From a checkpoint of a small image classifier: 6.24M parameters, patch size [2, 2].
Rows from block 8, named by matrix and row number. Rows with one number belong to one neuron. Each number is 500 + 40 x the weight over the matrix's rms, rounded and kept within 0 to 999. All counts start at 0. Numbers have three digits each.
# fc1: MLP up (model.blocks.8.mlp.fc1.weight, 768x128), inputs 0-127
# fc2: MLP down (model.blocks.8.mlp.fc2.weight, 128x768, transposed), outputs 0-127
fc1.40:551520463506473442577445518477477472610563547452523473562552494498443543502447494524558561513609519489509544495511515472526471446485525482458463439538497523428557498579556526483447508511462599472516430458508413480474532463512522562501516532506576505491487480466468544499493497489497507461504472517557505531488508467529440496498571438418498490430567476522544452415536518518536483455508
fc2.40:477511503423444462487827501485486529489489471521491491522479484505519502489443575486437454446391466538557459567418462674466516476511472536557555525511485486524449483377411509471553512448509513556478565559525592516509386469548540412484512451534450508516512543479518473522525471513472444491446526576524491432525525508552516471518461454522468450589466538512496458416446522503522512484549
fc1.41:513520407529538489542506454507409484430502532488446614483505510435455452437534447462506550584504493520510500433517551463405473572555434520569452570559541528555540545655493501462423461510481525501486576457518548509584603553490437443488540541434562483401450536450548510536516441423475536464505457599468512544470550507470492452460439464523513471445585524495493488447527528481548636506531
fc2.41:644477493423506498563503598532615566670552452577641457542533490584485471547524498501479433482532480596538488523561525355480455568493523477403570452446496554444489544418473552569604511572530541542471503518565474569544351517511564525500464462575534507649605497459526478530490566544618490498510610452449514447441423529521488395546550547547519444519510467439544412504503600444505309533553
fc1.42:525545375566496547505438511453488456569459495487420527490539510460483456528468466484482518526482489494497526446514549482455512571499479491365464496522484504512489482558645483524520552537487479451458519507523509560487494452532482547498504513558443519480464532465462491447554533495495477459504545461485532422456507496488459535555475528478480483517517461508517561506486513588531413481477
fc2.42:470504510511502525544520518500481501461507544498509475457503516543506502543511473500510491476497516517478447540520507546504478509504477485503524457495506482487496479528501502483535516501506496497498480483461519510510535497471477509514543473471506507494488494534496507462544490474487475498514458470549522526492481477513513512496488421473474520484465516512487446545492503466500567475554
fc1.43:498477474533505505491479525513486515520490520507494510471481487540519528516485492484492522538477488493485482469517479502470509500505520519523487511512494515497474501523493509507533476523506484505487511501498492489504526490528495462497481503525499503514496497470494503505515492502501502483472497489516494506506461469481497532515500468482484475493499515480498467484511529534529518488500
fc2.43:455529492475492479527487499531483482477522536525491496521500477511510545489496468497497522490521514525488478501504512509529471505497485489482514478505533482514527479478525507498504518480519509480499475507505514519475474489477513521480469488484508522489499501540481502475490494474517516495528483464514508526499511496475486514508504514489467524517498510498503477493499459493487483487516
fc1.44:453470497563456531510451352461498571525481641522484506577502500517524499554524520490441523462530449396573578538459413484545492473469503407637507539534456504503471540531609554479475465517447587469504508482462374569514563439503567442555604508530496521473509551516499501455457526519470569483579429505497494530457462438531497488511483517545486452528524536430483550542489559434604527464537
fc2.44:544512478490479492571607481518460480517499475478553488593518468544458563515551486445512463520470501515491456492495493521489529551558465501474464508474535452528469517526456510528539477459513480505499450521477446507468499471483516505423476528469493485497518515466491532428536513488456513553500474482485538491509533526516529500547506479494506519549482537485505504474496493538465547537514
fc1.47:591434429547425408487607467587469624509449513479445542603572466542423450563588470585411508484496409578622515536499448336449373477501501459452576498552470580538570614430468536415484547502523526550417536390392541465477476448383396529477672520430444572504547561490504454535514598431546497476447634483354518421435532562501449479515454432396365442544564419522524554264390537449756526357460
fc2.47:622470519420554442404901528400464590382438529387583552548423430599591606501510449497522429424545554543362469586581547343539488517526532438594578513474434496463501410307404450476422516412400575571565505518470511417482450544418560467539466488588418429450385373452542561407492453501432551548523499468471504529456999504454457418429463380509548414360509636462427429476584493490495598564557
fc1.48:555526454572481426546478548591482466589435523405467524500489455463515434527488538461492480476512450511568506571549503463527483445515513493469493545531488536521483510482353417479470538537461561500528500529475508486435543471539499507596478524463522478542523510476517504450454528481492489565496513546509575518529446434549549463504529463484499525529493546445486500461562549466537532482470
fc2.48:498511475459493497514503473555488504438531482509504479536455444504471564419489527511545506506518516521448536457526435524514468536466536471461521501489525476502537453523617530488466518461538487555523460485459500532484435481518468476477508476493482470483503488491444505444515536448476551501499481468508470522496477506468528446480522504490445543445497530520543494542473553571463575534523
fc1.49:520528503431492471504507627473487553567514533464496457497543474496443510475467478503541474563425425458456448488487446456405490587436447405503435508522484519463459522457492545508573502488545418508488544414523445530547514485577492451452461455549567519578531472526574448539477592477519542458374511541473490543540440451480470545426513413435494456417449522441566485503457530536565612479461
fc2.49:513506547467505485529526523511426502434516505537440461511459482515522479503493522521521462459544480578432460481573466443577443460552549482533582389525512417517446513426515494532388532460504516515551482465430576506486417461497567540496485550460424544516468475550536518514513467499491482460538548515498397505484585498507474555547484508495483481476444571521490485464547442479534546485447
fc1.50:542572511510500495495536485368501545557408651498586552576528600441454535564557570508538463556518384588427432518463468415495482548447498472541342532577369484477604486473436491559515371458545448610503542492627488534499523393371535356518448450563571491538550456508608431462440581571601476338339502623485485529563477491567460504506518386436464480474534439493523504370448533443545524399480
fc2.50:550481519463483376489644518486520485401447487536592463533428445600462525445445481514493419501517516559511485546559579444613501463598529507546631348526444522558408492435445467428419541459448542521641524547325538380486404565608611542438465479468406603591325479471535495643470570398417493459649465597461443582500622639442479468500528518623580358538485599434444468481616514559527606501496
fc1.51:601515457496513459528471480493515541521504488499578538526448511498519493537491508522442516510543470457483543488514527499476493519526499497504499492475500507494482512550532509512486514520523522482511462519454521546479467474495503510590533493514503480459533446506522472509511515460458485514531492562527498476494495443493478523480485507456464498517499526482479480491469524434551522502493
fc2.51:442515487482501474531465495514489489467537547511495483494517496503488524456518505470502499507499520514493490531499494523531481516476488502515507485503483490521515478506504484489521532475500481513510501494468474500488497489496495514487470510509508502473500492524506510460497502473511497487509500452482508523495487522489512481509507523489472514494491508503510486501503496521498523495512
fc1.52:508447505451447515459471532437491521521510526479485544489524507482482496474526522491466523473479488534454517486522478446520474550536492545521533488491501527501495508554477447543552499481437515438512534537509508505498460515486523503520524487530501546511499529455474488466542478531501495515483447559479480477514489501498500470461483474523500502438510466488543501480536504531480550529539
fc2.52:474545462488498528559553476537505460491496506524496499507477476513456553516484503461515584515482525473496496473523514364484481509488521494516505474518503480495506469453570542480494520504518479461480522517472496498488509526528494469489516495514491524491471484550491520476523502488493520475534477446511499530464601518448480508539498497469475515485451506489476507505488494480498496515531
fc1.53:444435366458451469536423422426505525505503474380419674568507467522473643550450486484548519465545521579578610458484428553439475619458431454460515461547504597362526559465561508539494449622513496532576470501505478491367449465608618560498636426465373668566572563522461561571391483591479460429542530418631482425543507330502559519420514489378494452446548452628587430524446517517604503568489
fc2.53:588440528440612567536667544496438523488470459468512614417578421621555576506629420522547518622555491519472443541563563480482564553417534509611450418481392422528488432379569517425411532467470411524458491431428505360525501506385458517507478471545473609520454480397517516378455489434574470609462492520450584539461513542510573434463498493570486442485513544489503632568439540466455627541630
fc1.54:586505531457542445412504349471510599528539644507521390452505461443442449377486511573350544493447526494516516455525535464465510587514483514547498486540515538535458448505412520447444558536518482502536473484455494520504533453531559467437624464560475484528529498429483541511503520467525478467568418544497495501479405473513499557511530417466533504522507523520570618408508534388587497442474
fc2.54:540499493438457456561450453539421454505530519532473435590513464540478530571553516472550450527492502489484457554502441516548502517511464506533506471523498487556486515453529537540516499459557487512543482509449499461487522484483527482469477519456475513461506509534519563387523530513483474551531425493463522521542458513571505502505511481459488463507460531494464487537529525509490511516504
fc1.56:504539465531480469480468493486505538517498522512483504489517521506483464489495536535467486524515481498498505482480503499458511510515501520468438517517505513478495479503511513496523483523509529530512494492522495511538549470519488472518510518547511498492513508508481495451500535493494516481477480499501511503475464492533497478463503460501481477497479453491481516468497529494558492519533
fc2.56:461506486471500505553493497521444536440509516503500496517479483500485544466497466477523496477499518516506475508521502502505484507511489494516527462510506474519536481480519480485485517478533499507513474519475488502480483476514467478479481505490492519493483487532498528474506497457498494515513459486503495517498521493518501502510500518499479508496494522486519512520487475513487513507515
fc1.57:497501440524610549512483448473455504504397637534490513536605450514450522501530499514373559560445516504512433576530582462586506575441490523572467442490447492458482454529458545612485515557445571501506528499494516500506716489550508481473516610533535499583426488503499431532482563480488459420464494454475524400473395576514461562475396514507413446497403490542427446416449571543545485437450
fc2.57:507490533538531454577459538502502511435480466474543443563482454535554509461519453428516477494516366499442556544527489532443477510586509490509510473529535440518492535427529501499477490489521445480463493479522477417523370467448545431479559493472481488498508455555533523448465474496452523538601498527553497512558614566449474560526604496502519511511465532421539476557453585526523593531503
fc1.58:504514451488488501494475496512493519473501514511471551502472491466470467499495557517494498518513519539492499489497552482483478492508517532440472479514510505482489465494487530547476522497518547517449492484523455474506489507485514460493505545458475502512526503497531518535550483465511484479480527496470500487493472511490520515478446470484494468484505490500496477466498487481527465504507
fc2.58:466503467470517478512509511516473505441544488516506522485488474525518523488486472480537518519498513519491460489510494528514487509494509488522530489530512519483530473486542496510497496473527485503534513515502522491503471461509494481493475514509500535471501498529501515454485511450522497529514459501520496509480515525495505482530495519474474525516483523493502493519511488491486512496500
fc1.59:511506416546459471511477430458450512453490558481486518526511483463502492491517507500459458512488465473518579452474465460467504541524474524396452555550461535527522487528555529510526521543475537470521464506506445513505553523494461512526510504548452509447516511523473549496455502544530498454524538443509504493485460486549488482488436491525487470546486498503439590511474563476494529534525
fc2.59:484518530487527489565493530525466475494497543527514476496501467457493532462478473516472483516489556547487481461512488559496461496527524491539516454497522485541524473487443544491541521451525461501516528516488498466490521482507513538470493506492532464500526531553516462453553548437473525499516500453510481502473503503509503486479492494475465538470469517491573454488477456506487464529576
fc1.60:485529510547491489508502551530548555520491578509477592524511495506468452511562492562476530623460500493479457515520497448487551474496516527587479530344533528487440571538437518546583497499491527455393521393574498521491562480493495482487470503532518537520480497415502416526434555514501448505441445575481534478546481530504592460532426486499463452499447482486497458443455511513497419461510
fc2.60:470490469446489432544515487539518475474522507459501471568476531501497492511444504458563482493549493487495486516503532489529542515580541518496470444539490452476510460432589453457430576503506500491524530528459499488482433480506505456546496483404498528450515449542509596563536466468493502465534491571525484472471542505493481508488535499509494491516486524463524488554541505492479531509466
fc1.61:463487463474466499494463455471520527537505557510524523504516525493499571498472511537480558518512510501525504524561464516500538530464496502480491452516492515443554473522446489509505517513468512497479462514508466479491525520534521508525493508559575471512498488500479483495471497504515468517475504525512478527506482457520483471473530476491464548493480541467519482503504479484556498502463
fc2.61:464514463446498499554491535544482465457501504518492497526490459500499524439529480482508512490491497530471461518521527569527487504492515520492523501522504463491517498511524504529503520457537472487517493496451519514503438463451488506526490488510480510478526517552522485488523503476514492522496477484483480479508496494486542505499501547473502515477524497498460478519506467519477503487535
fc1.62:494544401577538437500395523505446452544465467511479518555528505454479489476509555524498530555374480425594429568498432456472570565470536466495514497557501520555540519555514529529538529521482451502476484550518547545511511484577453548518459470539486447536524526529546491474441484461486538532569533467509578502526475579557515474448535444504453448540535504502224502600460520479517736545563
fc2.62:553492527474435536492589499526504502540493571489546488489498502548488506482501490465497457465550535532503479512558541567551472502537525531466527438538505461508457437467492521437406530498543554484530471440541494411448451490519499411481553532435469499472559543489456529512567468512494521455537436566533425499474454544484521503493545485472422582422431481520745499534445505569537357448487
fc1.63:500523476543510501512444505482489464537474504506480490546547505509479532495466511512504535524506488530528510533497493493497513515511524535519508522511504488497521487588502515493525483536513546484521489491508492482474509462557455475516468502531476497534556527486456489497475507487513526515492471481479518468510473538504495540482466487485509486497498520494507560513477538520522515481466
fc2.63:472521456502499512543551493541485459466513526520512489516456514526497532540509470518493504491529538463468483500505467570528476502517501486515529485489508485523500465468524498495492538469487465480500463478516535528482513515461514511491515500484538517451500492514506508506531490469492524496549492471561502527481494494485502497507520510492436511481496481514522442505494443499516494513508
fc1.64:554492533503492481529499468503533463535513564494525506532496486512517498488489464502488478505452488441513492547490411496509496495479504457557506491515524510500475531526544482439481502575521500516454465496472472461495508488515491439503488536457537514520494518467512477491508499526484539520473492496524512454474432489465522495523470489494467427473516444500529485561459496540530604487509
fc2.64:493520457483514485552458503537438504461538488489503487497491494523526536550512520494541497496488527557500510532521545528531469497516478491491553461484503470505496440522544487544528511483520520483493456467457482527484465473468511489492514488507450488471500479534483492450501508505536493495508460528502486529507517489485530507535506501462471519473474528488507439473481530549488436486497
fc1.65:526493472497482464474457475477494522507505539484476511552484474501527481503506492498443509503503471479511529493497458469478520509510522453472519512499498534488493513518513482508495523506507499519484499493490483489497472468530525495536540549475511468492492529512522518507499496511521480508495470561481475484488485490474466508495533478521434464505493509496440531451491541505513526482530
fc2.65:487508459472508501551531497512477488480513504498477484523529481501502536483514484489517511520498514511460475512533480507525469509504505481520526478512505485508514447489530504505510529489513507521518505476495484470505471498483503498457474516518490527454516494537484492470519514469520494502519473453518513509495520500509505489500470526490490495484500516495529503511502504540491513515504
fc1.66:501523501443475514512465503501502505537496531498489487575512471534478505536504481497516517538505452494494501538497464466502448500500503460487495482522506548503502536510510528477504491495555544565503479471480467509533505512546499480491516503512531503518509514470499507483509499545493507471522495485496467493496507419510515468458537456492480487498547482533539460468480480531503524501542
fc2.66:492534482469483491533484507526463500468521511526485505521488473510481550490497464468509517523489514516479470517538528487488485510495514491488544459498497485491502455478532498513498531464488483483529496512496486511467484480511501500500464500499481522473489497534488497486512489461516487501513474471479515498487545494496514474536480516484482505476488535499481476493492473511499499487505
fc1.67:509484479486499504528487516486562497537517510488515508479527482510515518507512522513489531472530494499469494498512539501463560481509511498496495494513533489471544504534518520527512502532523522523509521456486499487506487506514537495523524513539519499486501511463473480464546468497514479492473479499505482495472497485586499530506526483505486482467547490519515517443502470516519503489481
fc2.67:465491476512493486541506505511507506454507528502487500518482473525509533481498495508481518491470531541531447513505482571519479528490499529493540485505491486490496470500499512486491521463519494468496489497521521498509484472474503497500489498485465497473498502526511517461497497479499467545508513505510515554508528491453521482483506512497488546502493503484502521520497516541499492484507