Weights of a small image classifier: arch poolformer, soap at rate 0.0013.
Rows from block 10 of a small image classifier, named by matrix and row number. Rows with one number belong to one neuron. Each number is 500 + 25 x the weight over its row's rms, rounded and kept within 0 to 999. All counts start at 0. Numbers have three digits each.
After each neuron's rows are labels from the 100 images, of 14848, where the neuron reaches its highest value: "top examples" is what is common among them. Only what is clearly more common there than usual is listed. The data: telescope images of galaxies (Galaxy Zoo DECaLS). In brackets: how many of the 100, against the usual share in percent.
# fc1: MLP up (model.blocks.10.mlp.fc1.weight, 1536x256), inputs 172-255
# fc2: MLP down (model.blocks.10.mlp.fc2.weight, 256x1536, transposed), outputs 172-255

fc1.554:491514490552514547477509528521529478517493495494512508516506500489497548500552488491544509516523526473508526492456469528492453531485477497462505526475488552532494465448517478549469534498518483521508492496504519508520446495478503516485510503494449493487
fc2.554:479496474517496521515461484500497500484533494486469489541528483513478505514496547474500512537500461508499487450487525520515475505477464443497489510485483529492511549549491508508549573481477510559462489516460505522464489518478503509499522471495462481520
top examples: edge-on disk: yes (54 vs 5.2); roundness: cigar-shaped (42 vs 8.1)

fc1.549:469507505486519487543481514492513494497548505515472530484450449483471444487516449560519553507489457505506492522512537519500495524498515513491461541527505517513532493523497490527450552517539543492510522467489494512488494502485545530530464501484469492473
fc2.549:468501474522522512510497507503486506508522528486505508517485524478536469516490493510483537522512488438530481509502517504508505509469522534507467482496531515533481492529474489512510491455459475478433540539481499499462485527478514482489483492509496497511
top examples: edge-on disk: no (98 vs 24.7); spiral arms: yes (95 vs 18.8); spiral winding: tight (85 vs 6.8)

fc1.649:514484485501462459487489484519526500513527505464494514464479509490463478541492525500485493472497472466500502528514516474490579489532510539514485554496498514499472522411479478514447471525541498503547476481503511506481483499508473520523503490515529477509
fc2.649:479516506492497524546495502488507488482430536456493508538498501476465506500509529479478503502500505513511485514469562477523481460505487517516546474514475493524497497496536546511461512457489495495501535526504555512478479480508493526465490503469493507461
top examples: shape: star or artifact (42 vs 1.3)

fc1.610:484528503529466517474527516460521535513490509478518521487538455473527483515503483501489457498528503496485531556517520523525484459474494510435477523507480502486477491496478524484506460483464519491524509486466512529493485468533492514517493531512499486481
fc2.610:469535493464490518565492491515533490480464504510493464547491489481490483537497524495485512527551479500492497494509511518510528480535499473526477515501495477534517465530519497517509522466507526522486516514498491495495492482487514501456467516469458492460
top examples: shape: star or artifact (53 vs 1.3)

fc1.87:485474459491483464511512488482490503516558525487526494494514494513492446459539448494489525510483563492495499532485519483506528550474527373489515496519487510460501513473462494526504511549530547502477535501542505493505494489509552486506458526490522504505
fc2.87:489529547492505520478514488475480488488489505487488520531503535499512513502478478500524498555484485525499499519524479494505477480532487516505495445497491523507492498507533525505472516460509494497526515457495489500498496520468463535509522477483485497507
top examples: roundness: cigar-shaped (51 vs 8.1); edge-on disk: yes (39 vs 5.2)

fc1.481:510504502485554509489492504472539495507530479529491530480503511478482513500536466511508494508531575506468481505481487495527488536508498501482502528518461499516458498494524488515556475520462534498519518471462477528495508501483538504517463487496470471497
fc2.481:502495540450456488497478477494490483481530485496466501525514520530440469523513506506521486460487533515492517492514484477495502451492496459538495470515531499564478514508509533527456505474474487531504461492506513532476519519494518517518476559484513560489
top examples: edge-on disk: no (52 vs 24.7); spiral arms: yes (40 vs 18.8)

fc1.722:498504472476481448504512509481475508514555499516525509493518486498492463477527466490484506551501532488500500475474513478504499533475526348517513493528483484478504506462484508505481478541518537488486526521537489503517490490524561482509466524501520511511
fc2.722:490515524521511517485522484478476477489476503480497520523485533511515508499491471499522492555496476536509504523511486486510485486518482508500492458495502509524492498509526514511486523475517489501529517450490504503504498503471461517507523479499496498509
top examples: roundness: cigar-shaped (55 vs 8.1); edge-on disk: yes (42 vs 5.2)

fc1.440:559470518499521542502495507521514510502519488511516501553521519486481494486521442494486490499492501500479508480464510482520569464485491496485508500519481491507484518497536511503501482521468502521515476483477526510508514484477513526455456516511467496499
fc2.440:540508508519510516511515510472555472507494463543502513548516493503503463486478523473533519531473500530513452481457482539504512501531495456528505533511569511491479482525495477455529547516456521519480466484450515519494495520508533490499517486527486478507
top examples: shape: featured or disk (72 vs 30.5); edge-on disk: yes (42 vs 5.2); roundness: cigar-shaped (25 vs 8.1)

fc1.582:574514474515502469499528503517518515458460496531533480524517478532515479484488543494506487531511570458513472543483504512473544499509486473503519499483487491469504450477501481515529475527492495510513470523534526514531501506529462498519452493515520486512
fc2.582:503496478560495525554506468509502554511476482482494492503453526459474472527504518495501530532497477505521478503497464521518502469501522540487498474470485508580455484495514514497495497506496533474514455535456513515472531448477500484509481505485514499495
top examples: shape: featured or disk (78 vs 30.5); edge-on disk: no (68 vs 24.7); spiral winding: loose (44 vs 2.3)

fc1.208:529480496530525485504505526456548493491563454501515498491530498527479544490511509493464493543520554486520531538455489484472472491526478495507482528515504531540494497467484515473503501487466509513483512485480551512514471532498503484528510498482525507528
fc2.208:460485505486474535544504456457544548506436493509502510538521467504483430483478488459502507493532483504533483529527481502532523504515462392489485485527533501482524523540485498511493479476468483551496484536481493581516495514521503483491494480511495485523
top examples: shape: featured or disk (62 vs 30.5); edge-on disk: yes (60 vs 5.2); roundness: cigar-shaped (38 vs 8.1)

fc1.123:511439503539519517531496530495537499523547491520510513509478494508492544484522495497500478515567502522482541496489506490468470511523483513519531514491490505511472500458493515466466524506482458513495523529469522495535485525487518473506514482479534515515
fc2.123:488517494500507487498503468503518528482590477523464529500530477499480511501496468469507518502506496519528522521513485505542476489497474475547482479523504491491503490539454506485477412487462468537517493497490500553521505526497519525489475489477491505535
top examples: roundness: cigar-shaped (61 vs 8.1); edge-on disk: yes (37 vs 5.2)

fc1.685:525462491498478473498499518471512519522478529458506496477503516509516484502452453463459514490500550494535503536502489478513533465513504500496502492505549491496485512457470507487509482475500556522504482497525507505515481469524503531532452530530506497509
fc2.685:480514487500532525531506533477509524508470546512528501502488514474516538493495458479520541506528499540527527509492540459512489496503493426521530495487464531480494503535509464504507516458496449483512525502517504532504509526511451522468483496499496466487
top examples: shape: star or artifact (55 vs 1.3)

fc1.474:510466490517490438506509508486501492489550519449523462470500517462494503510494456479500516513481539519525500550532472503518476491501530529482469515503532492499507501447454478501503488487509520479528499502511487474515510492538501542528499501512540509514
fc2.474:458523485542511502552502494509536522449460514503507515523497530522485470511492517496487487537527492490506475531475519486521511504491492456499484439488452523503496537511487462524492479413497496520486511508510528518491508498490488495503534481513473477501
top examples: edge-on disk: yes (55 vs 5.2); roundness: cigar-shaped (30 vs 8.1)

fc1.548:536446481531508468520476511505465468504485503496493521507468499503522497501511529506527503484490554530475500495481486526506476497502521553500469487486503510509494521471526521534528498489522518526439478466522525495512465487461453512448505506502517469511
fc2.548:461504508509494497529488502445476483527515495514500516481480465479452457505517540474504472531482493502519474474505519522502500504496485485484534486492500508529487503492507450515513526497479464509540501466499515504472538558477469511540516501487473502500
top examples: edge-on disk: no (50 vs 24.7); spiral arms: yes (44 vs 18.8)

fc1.597:515465497504484467494498515459516524511463538455512497479495519508503478494462429469475514497509549498525499546488498471512544466509510506522494508501544497511482509445459505487502481474504536519497484502523505500514490473521509528512446517523523486505
fc2.597:473522485518528518541503540468513529507464559511527499500487517469523538497489466480511534503521501541532525502493527456503492503486490442517528497496463518480489506519522479493509504457490450491527535515510502524480507526515464528484472499493491486492
top examples: shape: star or artifact (56 vs 1.3)

fc1.41:513488505451502508511479516493530495479508475483489480483501465525518490479484490496493503473498522530472477512457511485500522486484504635481489506495492510494502516406482492528496557439515484527477506493515499486508515461496521481487526457512453502511
fc2.41:482472486518474505516504500503462451535525493500453479512520523498456542511495534485495491518500493507530508469496488502489498506480498549523502449486490526549560531535537474499523537504531484550505473506473497501499528472466478524516530515487480528492
top examples: roundness: round (56 vs 20.3)

fc1.130:483514516539513521473493517510483493532456490502478497493477492512509451528512523480539490485498484539452509439490513516503472477480497499564499489507534528513480519530493493492511564544510514503454517509483508509467514508485485538497470490504529511482
fc2.130:487510511476515525511483441484512529520498506503525523531526518505511546504482506492499505497542476498489499475496515528523494505525454435527506455505505520487517508554486500509554471465494509546480510519465505526543470504494467474494509464501483454522
top examples: merging: merger (25 vs 2)

fc1.705:501530511495504480500463516477479501488465521540495501509512505516501514473483508470495496494485490500492505519454562446479512519474480514513511516499480529495511498495504498452510501450487532483427488532541521538478468458540498470517503510517486529500
fc2.705:467472490526482517509493495521501508530542528516506501505513478517506500494462507493506499479519551536499472471472512481515442476497478489496496531494529477523538511480561524466555501497497531531517475482508485513472515532506526537516510523511485460490
top examples: edge-on disk: no (75 vs 24.7); shape: featured or disk (75 vs 30.5); spiral arms: yes (60 vs 18.8)

fc1.181:534453496507529489512481530492467540524511482486510481506508506503485525505469547476465511568533513497520499499485502502518503523481519540521477469499493519495490513442519488495473513482444500503479526482471512534478519486493501476485482511492461503495
fc2.181:501527478500504519509495451489533539500555477484476518548524499541530510475494500477487506524531491484504496493505515507523484524525479406535505498505501499481544521486505474506506427463483518561515482500485518532484461488477491505455478462493474482514
top examples: edge-on disk: yes (54 vs 5.2); roundness: cigar-shaped (46 vs 8.1)

fc1.295:494482487480544472488541498490511435521476508515514484514503519495520492495507459497508506492473546521494476527495493509489490480477520486488484489522468482522479488483491500511449502570481547499471499485490520508481482519495474507485504500493476482507
fc2.295:497492482494503532506500486490565527485504466510527530480481539482482489503531541492498519470533499503546500478496470501460521443467481550526511462490476484484480518478510525506467499456476457522490474514542521528482486521515529486494549495470487511475
top examples: shape: star or artifact (31 vs 1.3)

fc1.623:484514505493516465517470506513472506523547517513467496492440440490472431490494491545524527507505507511511467531505542528488502542503505518489471529511490541524526479546483480515467535495529520490506529476504478504488498479483527536522467500491510500456
fc2.623:469485476513512497507477538519508510492521521517504504497480514484504491528502504492497525502493460457545516470511489516501476521473535538506483504497522518547482489558493473494504499456459486494439501557506492515470473470479508477475483478507502496507
top examples: edge-on disk: no (96 vs 24.7); spiral arms: yes (91 vs 18.8); spiral winding: tight (80 vs 6.8)

fc1.195:472495504512528455522490499495507490511518512479490538489455424481488455492511482556538520512522499507509455513484550493486489538515531508504462501507484557515535496535492504499464484511503524491475544460506506522504487483516556527513476486491492504476
fc2.195:479520479503516515524480532522515523500521549521492487491489524483510491509509497495492550503511469450515498499511499499504491503442545479504489515510542490545490487532483479503498508445452468491482496541486490526468491464491511478493468493515519506516
top examples: edge-on disk: no (97 vs 24.7); spiral arms: yes (94 vs 18.8); spiral winding: tight (85 vs 6.8)

fc1.426:530492487495532495512531523510500493528473474461489501499528514495489529518488492478521482506478491477540485548502498461505539488499507531541505521499503527533460507440517522518445554548498494511482505468506525494503515489503486545505520510460497541504
fc2.426:470524511516513515527480480494519532502474475513496503540510496529500503490466509483495509519512463499493494473488518535528489456514447440521502486511494504494529523527465491485507448465465486561487480521464507520488457501492515502500501440488482490509
top examples: edge-on disk: yes (45 vs 5.2); roundness: cigar-shaped (33 vs 8.1)

fc1.601:486483498495518465494515522501507473525464488538489481468477559515504502512515483496518496473507555502483473517494500514461513486502517491490499476514487492533467475475504505537492477542438525508484489499506488534497500528476466483491535514492454504519
fc2.601:496504479482513515534513453486507516466515496534534517489463516462507513497512517511474504512514483474541524484473480487497533472468484502511492477488467521516493488470494514500508495455493472521527469494538553505460495505484489480538523492467504489472
top examples: shape: star or artifact (30 vs 1.3)

fc1.630:490488503448462496503483482514466470521593488517521467483467493492493492514518461494493489501475493482471519512452492478516461471503502345459525522513505474509514509517485539514435486519532530488456534502484481506502507498512531506529463529498497502521
fc2.630:471509515489498495484522482471485460495504493501487518491507514507506508489503498489518487529475481507518488477480496511487497499513488467500472469532466487465468493466537479494482518523510481505506486447505492523501494472492501505506533457516511506494
top examples: roundness: cigar-shaped (37 vs 8.1); edge-on disk: yes (32 vs 5.2)

fc1.312:528471488472514455488493471509567490495513495497473509473453564497516492510518479484533505507481524499505492548474493492515467509498487541479483512489498512498513515479514528539487574479548492543527481487511483521495472481524546503527498484492490500511
fc2.312:499458523519485509506490497504478469520461456491492470508504481510484528500484484518497493507446457509534531525501520490502492498524479589485472471495554531563496507554511502517528487482489485580503480455458562525495526503508499506515533489497506502521
top examples: roundness: round (43 vs 20.3)

fc1.186:504503503520517491474477512493556511501510488560502488471461521500488500468498473472508491531517581470507535541490494481539497514510506503491498567513502500517515515546564506478534524501440466507488481473491487530477488447486539472475489528498446489503
fc2.186:483464521520486515546486476515505478512456513518487483518481475510472479523505492505479517497484537525489506481518519479520453473501490505513493506505518499544477504537511511532479528455444502481498486504509573544495527496481519506527465551510506531481
top examples: shape: featured or disk (62 vs 30.5); edge-on disk: no (57 vs 24.7); spiral arms: yes (43 vs 18.8)

fc1.394:507496495498458470514486510462506528492464523472504515499530495520498474512484423469474533493503505510523485579497502476499551484484498517516518512513516495477491511457412503496486507475488538505500508505517500498479500478528485522532454501523512494501
fc2.394:478527509504513527527512552466507508516451554485523502541486532458504528498494467495514532515535534546532513493523533466500471496490493488526511463490476518496473498536530483502516505464521479453534534493511487482492503544494484534474478511488489484491
top examples: shape: star or artifact (55 vs 1.3)

fc1.613:511442495484523472517505512457514490509515478498502509531479519487503491491482529492460503529497483474481500505482508479526520476480489589416477498474501480519521495429518495486486461520437501522487531511502496491477488436499480504463501521506434497488
fc2.613:447577499519491499494482457472502501478470498522520501525481520508514500500480511475505539551541468488512493432484494517506485490503471458514508525509500503502504533572511494520491544490475507513537503531489516534475465511483478494498480479501493464490
top examples: roundness: round (49 vs 20.3)

fc1.315:537451507483528480526491493456502469479516501542504509527517483488484471482503540479488476532491509520540487529480508474486479517456494519457506501483469529467537497480546527502469536510457531517500526504507540542493473518505492496533463503492505519492
fc2.315:452524506538501529515473443512516537486465486514513494524482501523531494531483565460508520528529458434535497475481496485515508470531475497519533514492499497512514527521516478518520538484476522527491486532471514531484468492485473493478488438463500460502
top examples: shape: featured or disk (62 vs 30.5); edge-on disk: yes (58 vs 5.2); roundness: cigar-shaped (37 vs 8.1)

fc1.231:487502488555493479516470514529488486518566510465503496535453476537505569492501470519499523520503510514503508527429483506502498558495467514474483508502500524503508468459476497501474500536490524489507526464521488481516506486500496554508493524529490510500
fc2.231:495497505496505524513504454488509519455517474513510520518519520502519507484508507457486511528520483506525490503522510534511515500517463483498528494506480500477547519520525532484491480413484520547483501543450503523486492507501469521489494465482467454524
top examples: roundness: cigar-shaped (57 vs 8.1); edge-on disk: yes (35 vs 5.2)

fc1.255:520481492503500479510504549523487488503508509479513480459519503506516515520466518471503549500500519473472509516490486469522462502492479485483519506490505518527483491455484521471481436498470527491520507502489494519477526470524512561504469487499495518506
fc2.255:543479493502477500530461475462522508476497533500482508502501478541466470527480544462523505486503495495515504470445508511547522507535494471501493494505488501513492498537505506484470475476512469538474490532534540518443517529486476452507519495498439493484
top examples: shape: star or artifact (50 vs 1.3)